config.yaml
activation: "gelu"
conv_stem: false
label_smoothing: 0.1
init: "kaiming_normal"
max_precond_dim: 1024
adamw_weight_decay_other_params: 0
Rows from block 6, named by matrix and row number. Rows with one number belong to one neuron. Each number is 128 + 32 x the weight over its row's rms, rounded and kept within 0 to 255. All counts start at 0. Numbers have three digits each. After the name is the row's rms in percent of the matrix's.
# fc1: MLP up (model.blocks.6.mlp.fc1.weight, 768x192), inputs 96-143
# fc2: MLP down (model.blocks.6.mlp.fc2.weight, 192x768, transposed), outputs 96-143
fc1.80 091:145196124127115126121109091101142120110092147110109133180162157131076057134108130135132168116134139084119206130129147142093053127175089200154122
fc2.80 092:113150141122089141095144207125103141162131125127122131121119156120127163143101144102123120136163101144069055082165136085144182158123120086167119
fc1.81 101:165107102088098090138145216140155074143125116132141096136164177161133112121094100050139118120134109100116100090146082125164123170173100135105083
fc2.81 112:092150155138102143128102079138080140125157141153127185164153057193089042137122143137124140142076140128133167121145061138091201119088118180160114
fc1.82 098:154086083152120107112136143156169145124136111161148128100086121097166151151120118120139118145142149053121155167163167165201065103150086085111102
fc2.82 099:077124123127085112126098143126176130172101149145094175157169134118129062154202055097125151139107117131157106119169075142136134131156146192082175
fc1.83 095:161158154141130096151100140035094074147146143095134102074092050105123177128138088089113102142094101100128138154074129155121117120144179107179130
fc2.83 090:176157117136136131149160091108188103100098082155144088180167140137055091112142128117111142136127186169177140086177127108188098211151116078051127
fc1.84 096:155091104152131147160118091128124089106091140137137090106072094119108118190098111167181090084109087131178094143154104118137140140124116126130147
fc2.84 106:126103115164093129042122163223094088141145068124126095128060206074136145173124126127139200121135191148071116148082111191077116104151128151139132
fc1.85 103:085094099144094151210130152170149163177112114132179157145153136103101128173140114156136082133134095080135163095130089118121110154147114149212150
fc2.85 102:078160161128131204084117098125106090123149077190118118133095114078102097081147156104139115143133094102137161140115133171107106160165097104132131
fc1.86 102:126063073088120130080127089085117119118090117175101138106180115194122135146141145098192133118162067135082139090120185142170113168147143163130205
fc2.86 102:128140149125097175142117109150145186171097103108173111159113165097161142117048127175133123099077113203133114109124143089093169105095101121108168
fc1.87 108:139127117140175156145118161142121098078144170103108101108121113146122119176094074149087084110151118089165114084108133088113136115153133134057161
fc2.87 109:101152153093094130119093105120169182106157131118157108118128113088111111175229102132118104223123136083113088150087123142118128128107145060083128
fc1.88 100:207132124149139161106104084097149105098109158131132119118173124147068161147139120129151132070125107091110138130122163095066115173150100139105100
fc2.88 101:093102138126075074133235097145116138197124102131168122072120113094170178130101126125127145175113142144195107138152126127148099123121141113128138
fc1.89 096:139144120153154139098143100179100141111122176116089121083094062070113168124111117154104135178117125117127121070083118140179113110159096053134171
fc2.89 091:100104145149117189104163171112126134088150102150110123153123115117177155128155070080175132150124170138153093142112150138158124148135130145167158
fc1.90 098:164098145160139142112151139096105103145160082129132074185105113156109068171088096102147094164142165110179110084088114111122071117198149142107060
fc2.90 088:157132088121118109096159051149129144174137125092103098165101134122154069081134142107067170128121167182127179138126118125131165147087184078198134
fc1.91 097:127152131134149123171085119184116105175114162159152103093075095117099133088132153162088191108134105143135158147154153171124158137159092094106094
fc2.91 095:139148175106107100134190169135110159112146122110134145152104104117108153130087174116141104159138147100064183127072125151135126149025208092106140
fc1.92 100:093151191088199122145116100145120146109164116069084124092116104136104131003134125090139131129155139137062129063146140175105087151115115128151130
fc2.92 100:117071150129127167138102104132191158118150176134145124134152090136075169133109121157160181138092143124172130072126066142127105139105123119149116
fc1.93 099:118093148076150089131178086067116119163139136144164074127171130176134062136124156154159124133126078091086116121196165104090120120149150153144147
fc2.93 107:111122130120163177128149159155134125160046084042159207113125097090115158088123089097157099155124130126185121102095134087094126109108112120173150
fc1.94 107:151133109092148133164110095139188192105149119126111089084073120102150131106182182138144178131148085102129099152126118129080136171142142089099110
fc2.94 103:204121118208137100147184146159079156170139077138080100180101161129137124186076149101166098079137165124120159176130149105184152109153137065082076
fc1.95 100:149111095153116157135167164140146159098145180143135100095114111148126159154128113144187102128093106107122156078087094152144168121126067119095089
fc2.95 103:120088150179169129158160162141115132116153132119148117148106103119141180156158107163137062145142125175064081121155129122154121105155142070137096
fc1.96 099:115134154102146162200144089103192132128114111116132137184128094113122149142062113183203162135133158162138199131174105176130215158103095148177143
fc2.96 100:130150143100132138114120125124079159191125128134162154117104066158123153120126115126106139097134101105165119117153071155176126173170144143140109
fc1.97 097:096117128143147097109147094076167150148144123137087097114135139151146095113120148123136105142121079145098193154184117167121068150078043157128149
fc2.97 090:148134098150118135153064108171145064107187195099105129124082135085121166133081125165087183147131136136106106128170187113172127106146122202168127
fc1.98 102:129105093176211053155084112092115119089094120084156094139176127127093154161149215113116131129123092149120191099124090115116116186052129121118116
fc2.98 096:131079118105104151111097122161139168142077124075144154083139111188188140092102102142129101140139069162164082133077139167119139097172193180105078
fc1.99 103:161120084169105128132142162129111078174142091149148150132157175114161158161102145102110153099157127156107075112050132153076136171150113128096137
fc2.99 098:054162163124079122107119067152119164123130159164113139094089099084151095147189110110165146085153155143104114180118127101180098109194157126185163
fc1.100 092:169170087115163146084104118129147213099131136155185154131103167132168153101092121098085097164123064159163124082131145067153089181113129190152148
fc2.100 096:141141119191134116103144201124157167062165176134110136136172073144167135149136152096102108103165154099102156136123120158152110162144172151158137
fc1.101 100:213165190097188070182131144124123151152162131174079155140126106128157125134176105129149055098122171148140138066093134156127077130128111172097111
fc2.101 103:116128175080116184074196168108117096164075128108177172116075100142147137191095183141073118153159094134117133109122177162160072066116086120122097
fc1.102 108:154087171134082117132133131158123064123115167091115147127129172118104136095136168136114150133154131108086108106124073147102152146187100136133175
fc2.102 122:169203140158083088166140105137127216126131118095130093084131103061168115109140169130138130111137157150096160189092144175164103177083157081075132
fc1.103 105:127069145136119120200145112146145100092100092062112130149125239135108094127122193077112138130136126173138173130137176166070149153136107124086171
fc2.103 109:149097123145078173126122137101178060140193101171081151166096089139131128152160138170153101107068083151129128134075109177148125114111092164107088
fc1.104 106:189050169110128089116182116133071101100104150137133119127153127154180119131168155149106111116127178123152129165150102133117099153104136075081161
fc2.104 107:153120117123099126154131173104156085175121194140135146129098154113094132167147122129136164105127075127165131071130111106116129084177131096180096
fc1.105 095:106131137072102110131136085112088176157140080163109120100158126165190107087095138138115177163111124104165076129089143196074091122100136151091123
fc2.105 096:065041128153124116117144092133181069105152105168165145138160099126106117168110072120108179087100147097134170157127045106128125113101136111157129
fc1.106 112:133123175170096151080155124159155167144125140081087113167066101102097093076159180084173157163129171060141141086107181114176169118153110131172104
fc2.106 116:136151120174123099142102111129133113153162089140178141121144082160115143117123086125188121170179087174148159142070096175140088136109166098150162
fc1.107 105:169171126146158131180185139141095145104110105101112227176066082175089093107139149137164164141083147133097172125114133157122130175133112150165168
fc2.107 099:150056119103115120076137192140102113162107115138092106153112090107090121040155142101125127173166102110147132116142146114115144129178110073129113
fc1.108 098:106142134156087102133144086138154088126133188121180146119113145103192146098124129110107123099130097132081136120116108150152119152174098109114140
fc2.108 101:139096114140166160171132098162199107141134133132113171159097184170085088138150110146138175113110140161161130148148108149121164130081149140123122
fc1.109 102:139150160096095077157175144189141144116110141144150135155083113170151101106092129162089072148134124142120100124120119091087100108098086123163097
fc2.109 104:141104090119126100166105174132147134116103162092150091108090096167113115089159179123161099138115149058125156080085129175102082139092184088125116
fc1.110 106:095108114152155093158132090132141164148150127134115110082168202084154150086146116134165157147146146159149147126139110193099184155055151128108092
fc2.110 099:156140136142120114151131144147139140131168122192084114166138108142147081165119097122099140148123182151158170064155124132157095165154184081136149
fc1.111 109:130088107122165130153104120111124166165164215163169124134141138065172122117096148140164105121149046147136123190177171130126098095209085168100124
fc2.111 112:144120073157081176157081111141114060105124095147156165087107052101152148162128109100128088143152140154127152126102091154071126084066139108064149
fc1.112 095:099149107117144118135170111147150084100137143128173168171160111074110106158164130141108195149144155155144122132138097140151091112123101105106085
fc2.112 094:169075054154107108144122093178140078133138106170100122107136161144161141148146189085157120150186122102139117125103154127097130118135164149079144
fc1.113 112:135132159148139160111162145143150114157145170170120176155125109146080134160137152205088188154150121112129108104158088099117104113177109157157099
fc2.113 113:123135045114131131092127162130100121134086128102183094154141062106104155157137150108165127139093093143102145171183158117112068087096161162149166
fc1.114 095:115160101096117122111148144159163116187086133091107132119111151133116082055091149097166179117120174178056121102110108146069098089108144135137134
fc2.114 097:151086121164107099151094155150096072114189164162121108076164042118145168078134126179149123152165129110164139100133109179164140128112138125169122
fc1.115 106:170146134119109088140166120139143132130108156116131140160085113141129127141192156132171143146163128118220165154139117208187181187147148110186118
fc2.115 118:098140134093127150076120091109134197188082103087137121094138178137102136088137160165133156099095108169116159118084142135132112120141125102121167
fc1.116 101:137114086169166145103167207079096144124099102110145099163093117160200111098129098183166125124156132140126083166167144167137151147170129148189113
fc2.116 095:133178158107103145138119049137119113143062117132108115133168139084085186120161124186092101072118137152179151120178092151129134137116133165175140
fc1.117 094:121072093114142131091120158121165139089121099182099136131110107136142084054092056158131096129132106142171189092107114155126116088110121129159130
fc2.117 095:100184170125119083185138130150096105110105112164092095135130092118047170085153108160150124165124161112133073129159139104114116102156157120135109
fc1.118 100:082135049142122177178075108132091191105091124113110112185115130136134108133101152090083096103116080065099125100159142130133143128163114139104144
fc2.118 099:139116157195107128147145069157131166154135120141085175208059139144147126083090076132171095171108134131124135170087129134105087150101104107151125
fc1.119 108:159166159058175073107078161129144111145112129146115136118188114154131136152131132189128162175113151127129122114103167109111091134164166160110129
fc2.119 108:172158095101143140066127115101142138136126149135174184212089124102159140128040108091104162147090136085124167146190085173125091133052080077190139
fc1.120 105:151134166116134163166103111098100113094090083110072115137161155140167080105149124106166140092180098118145140090149142181097129145082135122097160
fc2.120 100:060072122123077099120103135120175150109133138145083132122136159163111165111109166043116175130154117134188104162133188151107144165101096109080122
fc1.121 095:064121102104161122139086166110155125090144124085116104157100117080118075086112151097162086072089125142152153184144092131179090094159170130144134
fc2.121 093:087099139065062146157095107119140201152109132170141146182097141111167159079146098077140131156137139122169150117079126135125169114092144133168102
fc1.122 105:104162129140140116157162139190115125138101037090098151138094072106127088112177108086145169173137120174168155137153109150149071163133163174077107
fc2.122 113:146121085170090186151140103091112149166097160164125131079127144130108090144079081163088045175144120148066112166138114095134161128133145134127131
fc1.123 097:133151152112168109140100153103135109166125167132139129100120151137081162068152196124084066129152117083102106161143136132149104142178125152135140
fc2.123 100:123114084120130115176117120196113136135045130087122206150113102101164145180119174116071130103114138176130063114148107103121148188109131072067142
fc1.124 096:140123148136196123140215141134132169167113069145122144162086144161106139136191116100090133161121130160228145092091157136097105146159112133168143
fc2.124 093:132116161090118121125110077206147142090141185140180120073137097163129196148140132219147110126105124113078151123132091120130093127118081096075121
fc1.125 105:119113136143104133118149102142119069134128101092136140092123164106152144128118108107098117140098145157134125096163151146159095132155101131102134
fc2.125 109:124145097063118110105096121119130128119183133076178158128205129094143090131147129154100146135171116122097237112120168172100145135167127148120150
fc1.126 104:108180126151135105113111093154134166124063131056047122182131159067181070123124132122092092125138144116125128116105146174142153180135086148169093
fc2.126 109:207117109127116169123162137099154101136125137160132120162065137172183134108092137107145155156161146136084112138107123099122093106153120098141107
fc1.127 101:138157117156128145115168101131132211128132142184116119102149151156139133144129109193133144134123065140131207140165088128078099104143144153140143
fc2.127 092:088155138122148131114127145114133147132115174207159146098120100173114125135133195158146093094126159126146153172126049113088153119117116138078151
fc1.128 100:118093211157128106149150145192183080098105136157209080106096126135146116149107152189126154173102193065056019082159099114098165089080190159130131
fc2.128 100:133134086130149135112092133108136087157136112109096115135207079105114145075142093175153113068170084131124185120180140113134167176193129083113146
fc1.129 101:113151159028118049160163087164107121140101116078115113155138116116135089172090156207083130185165141116131134121159159139139142136133155140134117
fc2.129 106:204123088098168152092115164115162068178103153145081128103115178159112124153140104067198140121069140117100102169089133065089183142123128168091105
fc1.130 105:148104145123123162078125158121139107165126136113130120088135137103157168147116043097111106115115147159183073142143120123052136108148101153183113
fc2.130 106:136113134138179159142180123121126142129138138175116184154142139140080116160160143156131089106129089144078180075133133158149147113069131090126147
fc1.131 109:139163145170109168128163175097094158132176096135129120125041174151133150102119179101145145130106172121137108129119134182108147110176153164124209
fc2.131 102:089136115130146106053108161124129212093038100118111152141148033156139122109140150095129079135098090117185142119092165106202098136121153161133151
fc1.132 097:167111110139113090103148145130180128113140131097194114107132109066087087116175129166135143127171091129145131172190102157150149140156124206134102
fc2.132 099:083164064107149122158115162127115116097111130070127119163167089138121098127074094184127142131085189175157164062123101133117097148130103127206111
fc1.133 099:097054088111095215097099130202098102148159140084098095112143125169124131083101112123099086120189111120121140088148192122177154162128158180207109
fc2.133 106:134068171144163085194196142050151149151147092106165125135128120141098106146115094137133116143105137114100147129098040145119143146146131094196156
fc1.134 101:134124142124089139111141071101174134096137116130093158120115166105130070085159117140124085169120077150148130176090075141148148179137082145190118
fc2.134 088:115126145150122134120071086140143097128184133133162126114120177112109204125073142125130095144145133161084118139142121146099097173125136130117101
fc1.135 096:118134114129105130109107084093081203092159140079095148062133071162123134106134131118153118107185161098132089152104222134097129128076110097125179
fc2.135 099:154137145181153122174163196111107106123160150088111193137114176087112137137103080087120194207125120156152160142175097143149144120096129087118137
fc1.136 093:134104098064152150136120133081116165156104080091158134034109070123102111072109054145188104133107183058139106102084041174143070109093110108082128
fc2.136 092:165112132108109152147157167123141122113147107188113095120155078172078125135071092150163141198152132134119106146142110169103099119084131152140026
fc1.137 095:138130175109103116141144110165165071135154087121174170113079139074171209127114097076119118100139106147099204125138116117125119111130088082112118
fc2.137 091:129102110119115100171107093129071142120158153085101089201098094164086141109160220158157151182136082118147114125146131145137149097149130135155118
fc1.138 097:098082114108143116162109148106111085130120103141156172164181128089170156117057112126193104146067168118094142107053118065094144131146097111121113
fc2.138 095:139115142181192102157084124159118172100141126138092155056129107118140155132152128153164120091136187124118141130167106161135134079143142113207114
fc1.139 092:087081089182152134152111139137116153094105139126197057156150094117073096113151088128110083158126187143140107139136078141106133103150110149088111
fc2.139 087:147143144103230145110144136125082161147134091148130165110200145115167140059145076082078146181117167151086176149146085036130100151110147183171121
fc1.140 099:153150175124120144161144079209131126126120107067137156161122096139133065187131070098117168120118108120156095111132144126174151106099143103117195
fc2.140 101:079128105152126112166113162117157088147072097144166139147180115101186069068185121096094121090147196124102123195077072119099177110125128166128157
fc1.141 102:146120072133106138151115159184155089112142141180128126124155098069134126144125172163113122188166108127134189080086112156156171140105110116131160
fc2.141 097:149130181182144131112051153040131083090133141164142089154131147134063107121121084110226139130162214187139085130152109089098166094145133100113149
fc1.142 098:173166131117104128158116151163082093113196170148124169098127084078163125165094092107124122093129150145123153082186140173134147113121077111100163
fc2.142 103:108146196133108096112135056156117164122082109131176110111114106155117096129111157112186063167154155137156129107143157040159102118146134168117125
fc1.143 106:151098174163135157104127093119141194124121166106133125146072158050127171113144151138138092099101155119154097198142135167122156115151063084121107
fc2.143 102:069153091153134119192070110169125155160116117089077121085117134143144203119151106098119133144107137213163152125109124164109098094093184131059185
fc1.144 097:092098166107107157172104141136175163089137085061112103145131110136140155134121166160090146074147168137156119112111141127128112133067144072122148
fc2.144 087:107128146157157132144139123113172104152125120136187122134121160119150098132098133144148087142085142139107119196130235098090130144177119087128107
fc1.145 106:144188105153043098129153115149152125144122149098136111141162143104171192096100110138130128088142119104123061064103069137139116172116128127085190
fc2.145 106:148152083112105131170139111055172077092130126097095065107159142127140095118129151080093167097145158171093115141092122121164109131118179075170153
fc1.146 098:099125093146114078106075161122151094120225175160093152152126121100103195163176127130198116097094137067116131098136103151150151127120102186152152
fc2.146 097:120099113137114190120158071151122118160164098121109082140110134143101056170116156109129083111105177143123140141194142159106102059123127125097112
fc1.147 100:135096186148101137135110185115153154126114105123198169112141187135145135158111110158120113152159089062098143135075186148147162121113138181151131
fc2.147 096:208133126116140087124161076137127123121149122141042127096103204143102147131125185140116155062116144147164164103129096101156116168187098126093123
fc1.148 096:127109104127114105092171166123146141137141074098101083108163122147106166068104148137133150129098132091086142117065139131157143091190072121169146
fc2.148 114:092159154129172109187161169165024184110120113096104152080103117077123082181153141114139087156125119075142163119109134147144138126130133129137127
fc1.149 093:129111161109128111198129119110122103126210121128128181183123119120112165216126147091116152131125143117157107097109152190148181157166124172148182
fc2.149 093:124089126149179137146072133141104098113201122145190123110116109086125102037124102149113044137132106133112110107142137047129133128125101119144166
fc1.150 087:159126161097145103141115118105183213138159137143150124155120167148107138085061150072086076120143118126108141092081093110108139136092160121120147
fc2.150 089:113125110126131187073102128089134156118131100102163141107172206139134143086083101152149150122111168082121096106150124096089122193179121186182146
fc1.151 096:111165162057114152184166126087089119138116106123172130137104162146157114129147128075146105153204123111125105101130168147141095124139177125210150
fc2.151 091:124113158132092116112141171076130140130167143105078169124133095175137094061129109100148130114113170121133083150109098116110174170130135113067186
fc1.152 106:189091152145143159066130097094130143128104136158096108115123130080150068117110130111085145092161132149168096205101131161154132123135143139110170
fc2.152 098:121119151126154124174099137107130058115102139134162222140109148121138106103101077134198098187126159179099130081138157147163177097079170150138134
fc1.153 099:116070093158174089140143134089138103140162150118108104168079084125118190116104109097135154106133171117149110126087097136144155113120126142192082
fc2.153 111:159157161136172081118170108079093093146180174111156090136143171142162115139124129107140081146081148158131097186147168130193117116103134105187170
fc1.154 106:113114111197128090140083191162066104101150132162156126207126142092127111120051123125169102127129079139099123095134125146139119107133152102143103
fc2.154 110:090138200122090133099096136085128112144127161089098118133131166173139091128177137160081131158154134093135163099092111118125169092117083088094130
fc1.155 100:159128124142184158205124166099160103132121091143138090138121139159113110138090106108078069148078142147140123123177123157132116181168148106128148
fc2.155 117:133105060084120046106105106116135141104162147152170130108165176080157053125123114158146112101157157137121166176090127124153178086123140183135174
fc1.156 100:130095177066091087107096141139113095163103071114156120111107074125120101114145064093135095157097104121140124119168157180140115093048113123080134
fc2.156 106:146106105165160112127093154152128132127131159153063125206177143074200169131078155125109112076191164099135148101183098127089139134178163177073152
fc1.157 104:155170089132204102085162100104151152149077139108127131144106075144160117103128098144196109147075096158151195181128142111135117167105159193053147
fc2.157 097:112158159084133171161130136133136133075108143152158120127082105152070165139083139076151145097119184101101153117094093119180107185140186162155122
fc1.158 090:114117109133125135155146171074157082081146128123173150160150132132162068069079113094101090158076130125126114143178096155122131153190136117114147
fc2.158 093:111132151094179072097104086119106184077111158182140130136164140161087107136075125135121190140111171091111210119102183117142122091186156141110145
fc1.159 099:087070124148106145144148101141104114135175130043141165125127238068111144132096097135161073166129059096115110108080091175133104113136106164156189
fc2.159 101:146107156141127117131141110132133099134124141181063229152092125142121139097137184081128169178128061066087143157090111163159144092137166094097110
fc1.160 096:097113139078122096153124133105136140113147150064169119078056083093064124139067061143136104127123078089170123100134067117167095136119147140116146
fc2.160 104:101113127125089128155144155158122103129107146123167154217102090148125113123076166162121134205133144111103157041164154139137204164172154120140099
fc1.161 109:121147072150063101125114115085179133156127101104123067088072165121110122145086164156122149154176118115226084117118135122121177084111087105104112
fc2.161 104:145110138136047147062105136087137082130182117053177074099144134137131134134159125154179100130164169131090114096113164071133123164177192161120192
fc1.162 095:112086150099133091112113149150122157120119139101133151157125114099173139200081092136104098150172174163163067124155104139123143110111139129123160
fc2.162 097:180171146157106119151168141109099172144106108138112077109138142141076206107171132132120148164082207142163129148135058116086153107159104169151115
fc1.163 099:093115151146136170154129166131165134140136055120129116145133119111155113131146151144086105137148084143104126182143108118148151175129219156075142
fc2.163 101:117132118151132167134101115122130117177115170129117134126121123144144100105166130101143164119103141122136149101108066126177162129139086077114122
fc1.164 096:091123121141102132119107155094082097136097107091174131163095104088148099113195063086154152137131114128114118159152145073156159066184087138162094
fc2.164 088:137165097136142142122123120136125069188129054194140060122100146171119105177099178142154192164115135144066132227151153087144099165101165172183155
fc1.165 103:173145166161144132156108112119172137120125131197141170101101142107138137109114168143165132149097193121063105115141147144167124113101017147110110
fc2.165 100:140123103073117111120078154100086157123182094010130118109123099088189124126119120059100141139128139163172120170155163132159137109094234121139161
fc1.166 100:133131152163131131111120092125151118162105138095137141160084089135114139152132125109090178145155111101069097154128058137135135120068053160095108
fc2.166 101:122136125073085057165168123144175119112105083124101112155108101031101160147124152068115139148172055083135182071104147170152108131131134095138143
fc1.167 107:131132067130105079173184171123133159127173153137136092116091111094106195145138099138196105144110099092105110140107131176084134116143164137194160
fc2.167 102:132112163136137113114079114137122169113173191116079080159124094174124081155152122119079154085146078109130079176070171104180111078128164127106150
fc1.168 106:147164114115156134113095122136120186143135159166137142191169083160086169094095116047097137135109105142127149149152108152166145156181070178125183
fc2.168 108:090083102122138113159144152146092133151142075148147133176189135148113132140122182161125176150182142099114108115081168140149079143118110197113165
fc1.169 117:131095132147125121158157142165142158129122126110157199094091156078140117152148106139104145140050140154043143092069187131153116178196148154088133
fc2.169 109:094132152126134161156124143108116125111113116109072118130137097147113128176102099132140144091083141158155123099147113124166161112213137094066124
fc1.170 102:176117186102130166135103080139156122186109108167183104112135114098163164130127066087151168120134126113136133141111090167107049098056050128203188
fc2.170 107:148111134112119126160158129127203030143106087108130139093205103118137090123140141147053158126106130164160115135091144172117088092202162090114107
fc1.171 100:155114130104124102101127090186058126103176134182148189050123108163106126083108081159163153147157140165140135101162124194091132097176136180173193
fc2.171 103:136136157121132124054065122148143109154082093128140121060177115121125131113100148093156052111126126189139151116068137119162138139086094098066088
fc1.172 101:109130135101092147110139121101118164104145203134162103070136116091113127138108131135137090143101147151093143095105049167157110137241104140085124
fc2.172 100:104118131088101141099123049143101162170137126207140141146103143143111101141077185142102075131135155118133123158074148178080163098120157093133124
fc1.173 098:148100126124195069122105111142163120142121093146079190100133175135118155176140190113097204132135148153111105093134084110138162149143149111146117
fc2.173 105:096200157089167143098132114105122124138131152109156178047117135101105157152129123155228118101136105148170108081143143163109135101060168116168161
fc1.174 096:120185160096123148162166107168122158153140153130139127109171131106095143104104165120065111151145093142107155115109106159114162178152124138148064
fc2.174 096:135063113170190104154139187133127099089095148189203152114140123103145160145094097113177116096076136098084138160151146071111100091140139141122138
fc1.175 100:130158128115103150103179111107107118149123114147114119186105134141135118144143188145113147172160092152116160132150153094154131133138053137096111
fc2.175 103:169113135049108180121071089116113105133123080093157117095072178161150139109043116108111128123125102151178090117077128108131114155155158153054165
fc1.176 108:100166167197125127190067184113149121138116138111132132156108080152170111106111161090109074132152123143103194102162092146111149146159115105104105
fc2.176 111:143072103118153122137152102148169122082131135165116104088123155089118142234133112107105196111123063103126096170100088076109098119099128173106116
fc1.177 105:177073077115103103163126089074118108122146105133121152128138122131134154102126141120157097150143174151178170125183127120081199170117121109210147
fc2.177 101:118127128140142129146090175077128199119127066147103104126115119099113120138100126122177148107095115099102068094062155227206081133129121169042085
fc1.178 098:091112080149100176165192104206101105083136130104141099100119156088101103183118179058092161140154169163078103101121176165175138137154121153137167
fc2.178 103:084165127177082133176115139130102137119166105121128039138107138071199140095105176165096134129100164083129176052136173108166177125072156158135128
fc1.179 101:108131142135127155167172135113065132131079143138104098148076144093081102114144135074068093146114086150123110094127141115132166163099105096148121
fc2.179 094:129055173099169138140135105161101063063161160109096095122099099103166200101139134099155148150105158101153077035129167113076177112101108115154166
fc1.180 099:116157113105150135070207112130109104106148133143164003190145116121142142130117147126130111125129128136123144102155100189139171155080162120093146
fc2.180 098:186088145134178105120043120200142149112094142171161135198146113110141114086111159110107178087123127106129130130148148139104102100147126160132151
fc1.181 097:178110133167113120159149136127130152156081139183169128155095124150169049123116135083128108096179132135096136101144078138103089143121142090117070
fc2.181 098:155130101145169162133146055125195091149088140102132152134165108166078163172101129177090139171097097140141126238085152174121133137141138089066095
fc1.182 099:090143117186140139087135100172176160132110195066177132090169081118154118138088069141124160152163096111120149066118106167159145084130132129112100
fc2.182 095:191160120081104144171128132096085157129137073108114076119158110014179133133118125151091144111125105191094099156138155057108149163093153115164132
fc1.183 108:130153158180111145097116106032082078172119125171093119089128092101161156113147145079186107122183103176090172101135167195150133135094108159119065
fc2.183 103:173178138114078124064114080112163123118127161124114137079164104133117162106147137140077167151140139146153097123107177159136149122166198168141131
fc1.184 092:122086127118134064098160134127186179118090137113117127106135063103139114203128059135159121137111126084054130168143096138142103177146091125146187
fc2.184 092:110183066136203209179159138134099068105149086118112122155140124093093109087096166134085127126117094174144128120136131134092107158167146131128089
fc1.185 094:098087076142067070097137130143119051154163142091123149176066106044083153124118155081152142140110104119193121188190168125161116151126112070119080
fc2.185 101:188134121095140141103167132098164107097175103085117176132121125107121108148113171100147169133108154147105094105100165057122169147102175092176159
fc1.186 098:153085087138108153182113116145175128188065159067061125130108194119120065117137106117114149138159121074039100098099089160128129151160114159105127
fc2.186 091:119137101182159113135140131104140154154102138129105130120128107108133186043137172128150129142101068111129067191118121090091103163111149120148083
fc1.187 121:110138151118148142170124140099134135172204109211168158115167133124130141152061127101118174128151032131103134104169182128130121140107131157139078
fc2.187 112:155071081141152131190111110159115167133098089139103167077156148162158182131145142137140100112108126115135171136148184148155110156109101146134123
fc1.188 100:095157120125138171125126123126136121133131134127214094171109171146173095122112222102138086094166161152161096134171153111125126144115141125104134
fc2.188 102:197135128139174141110125132127186094116105072125158181081167196091138160132126098059049118119178174099088171164080103175139114110174173142158111
fc1.189 092:157066128110196136180134188024061175094050195145102138102118164124118207150124114127173116155094092130078081155120132127139159173090096149081110
fc2.189 086:111131134103114085164179139190111155158117092121176104176164076119153108134121077083065178109153147174151083109135151113120103062119144131128147
fc1.190 106:172078102109148114166123097160106130113133136133120135126102151118117127106145137079121115142167146147139153130125139194156142111131116121092158
fc2.190 108:103116152143168116172089128150112072112131075066097100132155191161157074140108132087177152160069184097153058122119167118148151076096062136128140
fc1.191 109:130138064140084120137155147120165130167164128185140128101113082042129074099101070135150151091175139157173064137108134125077086173140144122146152
fc2.191 107:150120116133130131098096106110191135043124070164119105127130127159157184199134171133106117105138051217162111092160103166207057139095178121129116
fc1.192 095:127166062141150167106130126080123132119109156089151148161118135099193113147116099121168098157100120160068159084142056164100117079163149085137179
fc2.192 097:148110092192102122140118132142173129138153142133122091147140140147136122132148117167162154095112096086194136139122178113127091143191116111175043
fc1.193 101:140100114153083109073145114113087076131147106105121155158086107123122136154113122101140109192122038087142126129167099196160174090122117160091125
fc2.193 107:141184174124115148100136113170087073122080140126099117109151152146134082108171188118208144151143155095097107132190135137155116144141099165127101
fc1.194 102:152092152113126115141156067139132075200142088149072106097168105112197127127163165121112118140200166198131087123151161129140143165208113061130110
fc2.194 101:113174169152192137126150122151146051073102135157164116141098135142077154112111117140114181180158126110135180150130157061105173154129139176106135
fc1.195 109:146113132156177101116111123120101084151120213141107109142157122110086093109182137092150171158175103095116132164104175194119124213109150192115118
fc2.195 105:124141130130084128100150165035126119128064149142119111082129065130150100151142105079112140103107124129063112125077125110164133077116163151116132
fc1.196 105:121093084121145139123175086136159064075168140117066114158176123072098127117173181190127129129136097177141175150153142150042204141161135138218157
fc2.196 101:142123131133154143174100169161123127129156087156142210118151136122156142126132142111141122184134159126088139082076151033219086152136091204121139
fc1.197 104:118096064184126113085087140102110159143123155115109117113139075132133101147160063123152130127155129073141111183085193176151167118103134149128222
fc2.197 101:150154147067117121167182145117167049140104136176083102109098106125121128168150106104104164134137157134149148111158115083156141198121200098161096
fc1.198 094:149075137114168157118130115175161164173173157067183105141092133132152119078118082222107132110113157108078173119143125133103106186198073099130140
fc2.198 089:145127125129123191123145128161054222182079112065155135100178155101112091161144171097130102150175138111158097116094143186183118086105124147142185
fc1.199 096:108120147124143148144111149135087126116028074165153132110150172111067135136104061088106142154220156117105165105161135122110150160067062152106142
fc2.199 091:158130113117145129103114125142146129117147151096082138160122090083153155165209111132084089108177135125112140113184077083131108108128086164112129
fc1.200 104:195104108131102142119081137156154121167134128118095098123131079106159061111102136158181130147131168202100102078134167133127143182082110085143175
fc2.200 100:120091095147130122102118120104150124115116093083190108105127086143081119098114039059124111154113048096096099103122205136147129119183130123158083
fc1.201 112:119134110142084126174024125038127126139138116151142089171153171130145122194137138115145117127140150131166087135156182096184087120098092124168086
fc2.201 110:133084094126034165161193135134199179085158089078134122123144141059164171090160070130104140151152155162051094147122130120082141163078138131094156
fc1.202 103:152130123113103101149139129159133146082083134136133083101152133154110131162164098103118128109056149127150128105108079095102168141143045136147120
fc2.202 100:148088138102148145145182123160168135138167152183126142096142213099074147128056107080146148152135157160179116153120064148152116168197127184161158
fc1.203 107:073163154079127091164134134073117101148098091124151174140145151120143129133038099122174130108174130114040145131110123119118074155141135141111101
fc2.203 101:192157100113085129098110067139045138114148072118088126179132027137054132123169145152122129119122102096183161135158081119107122129122132072140093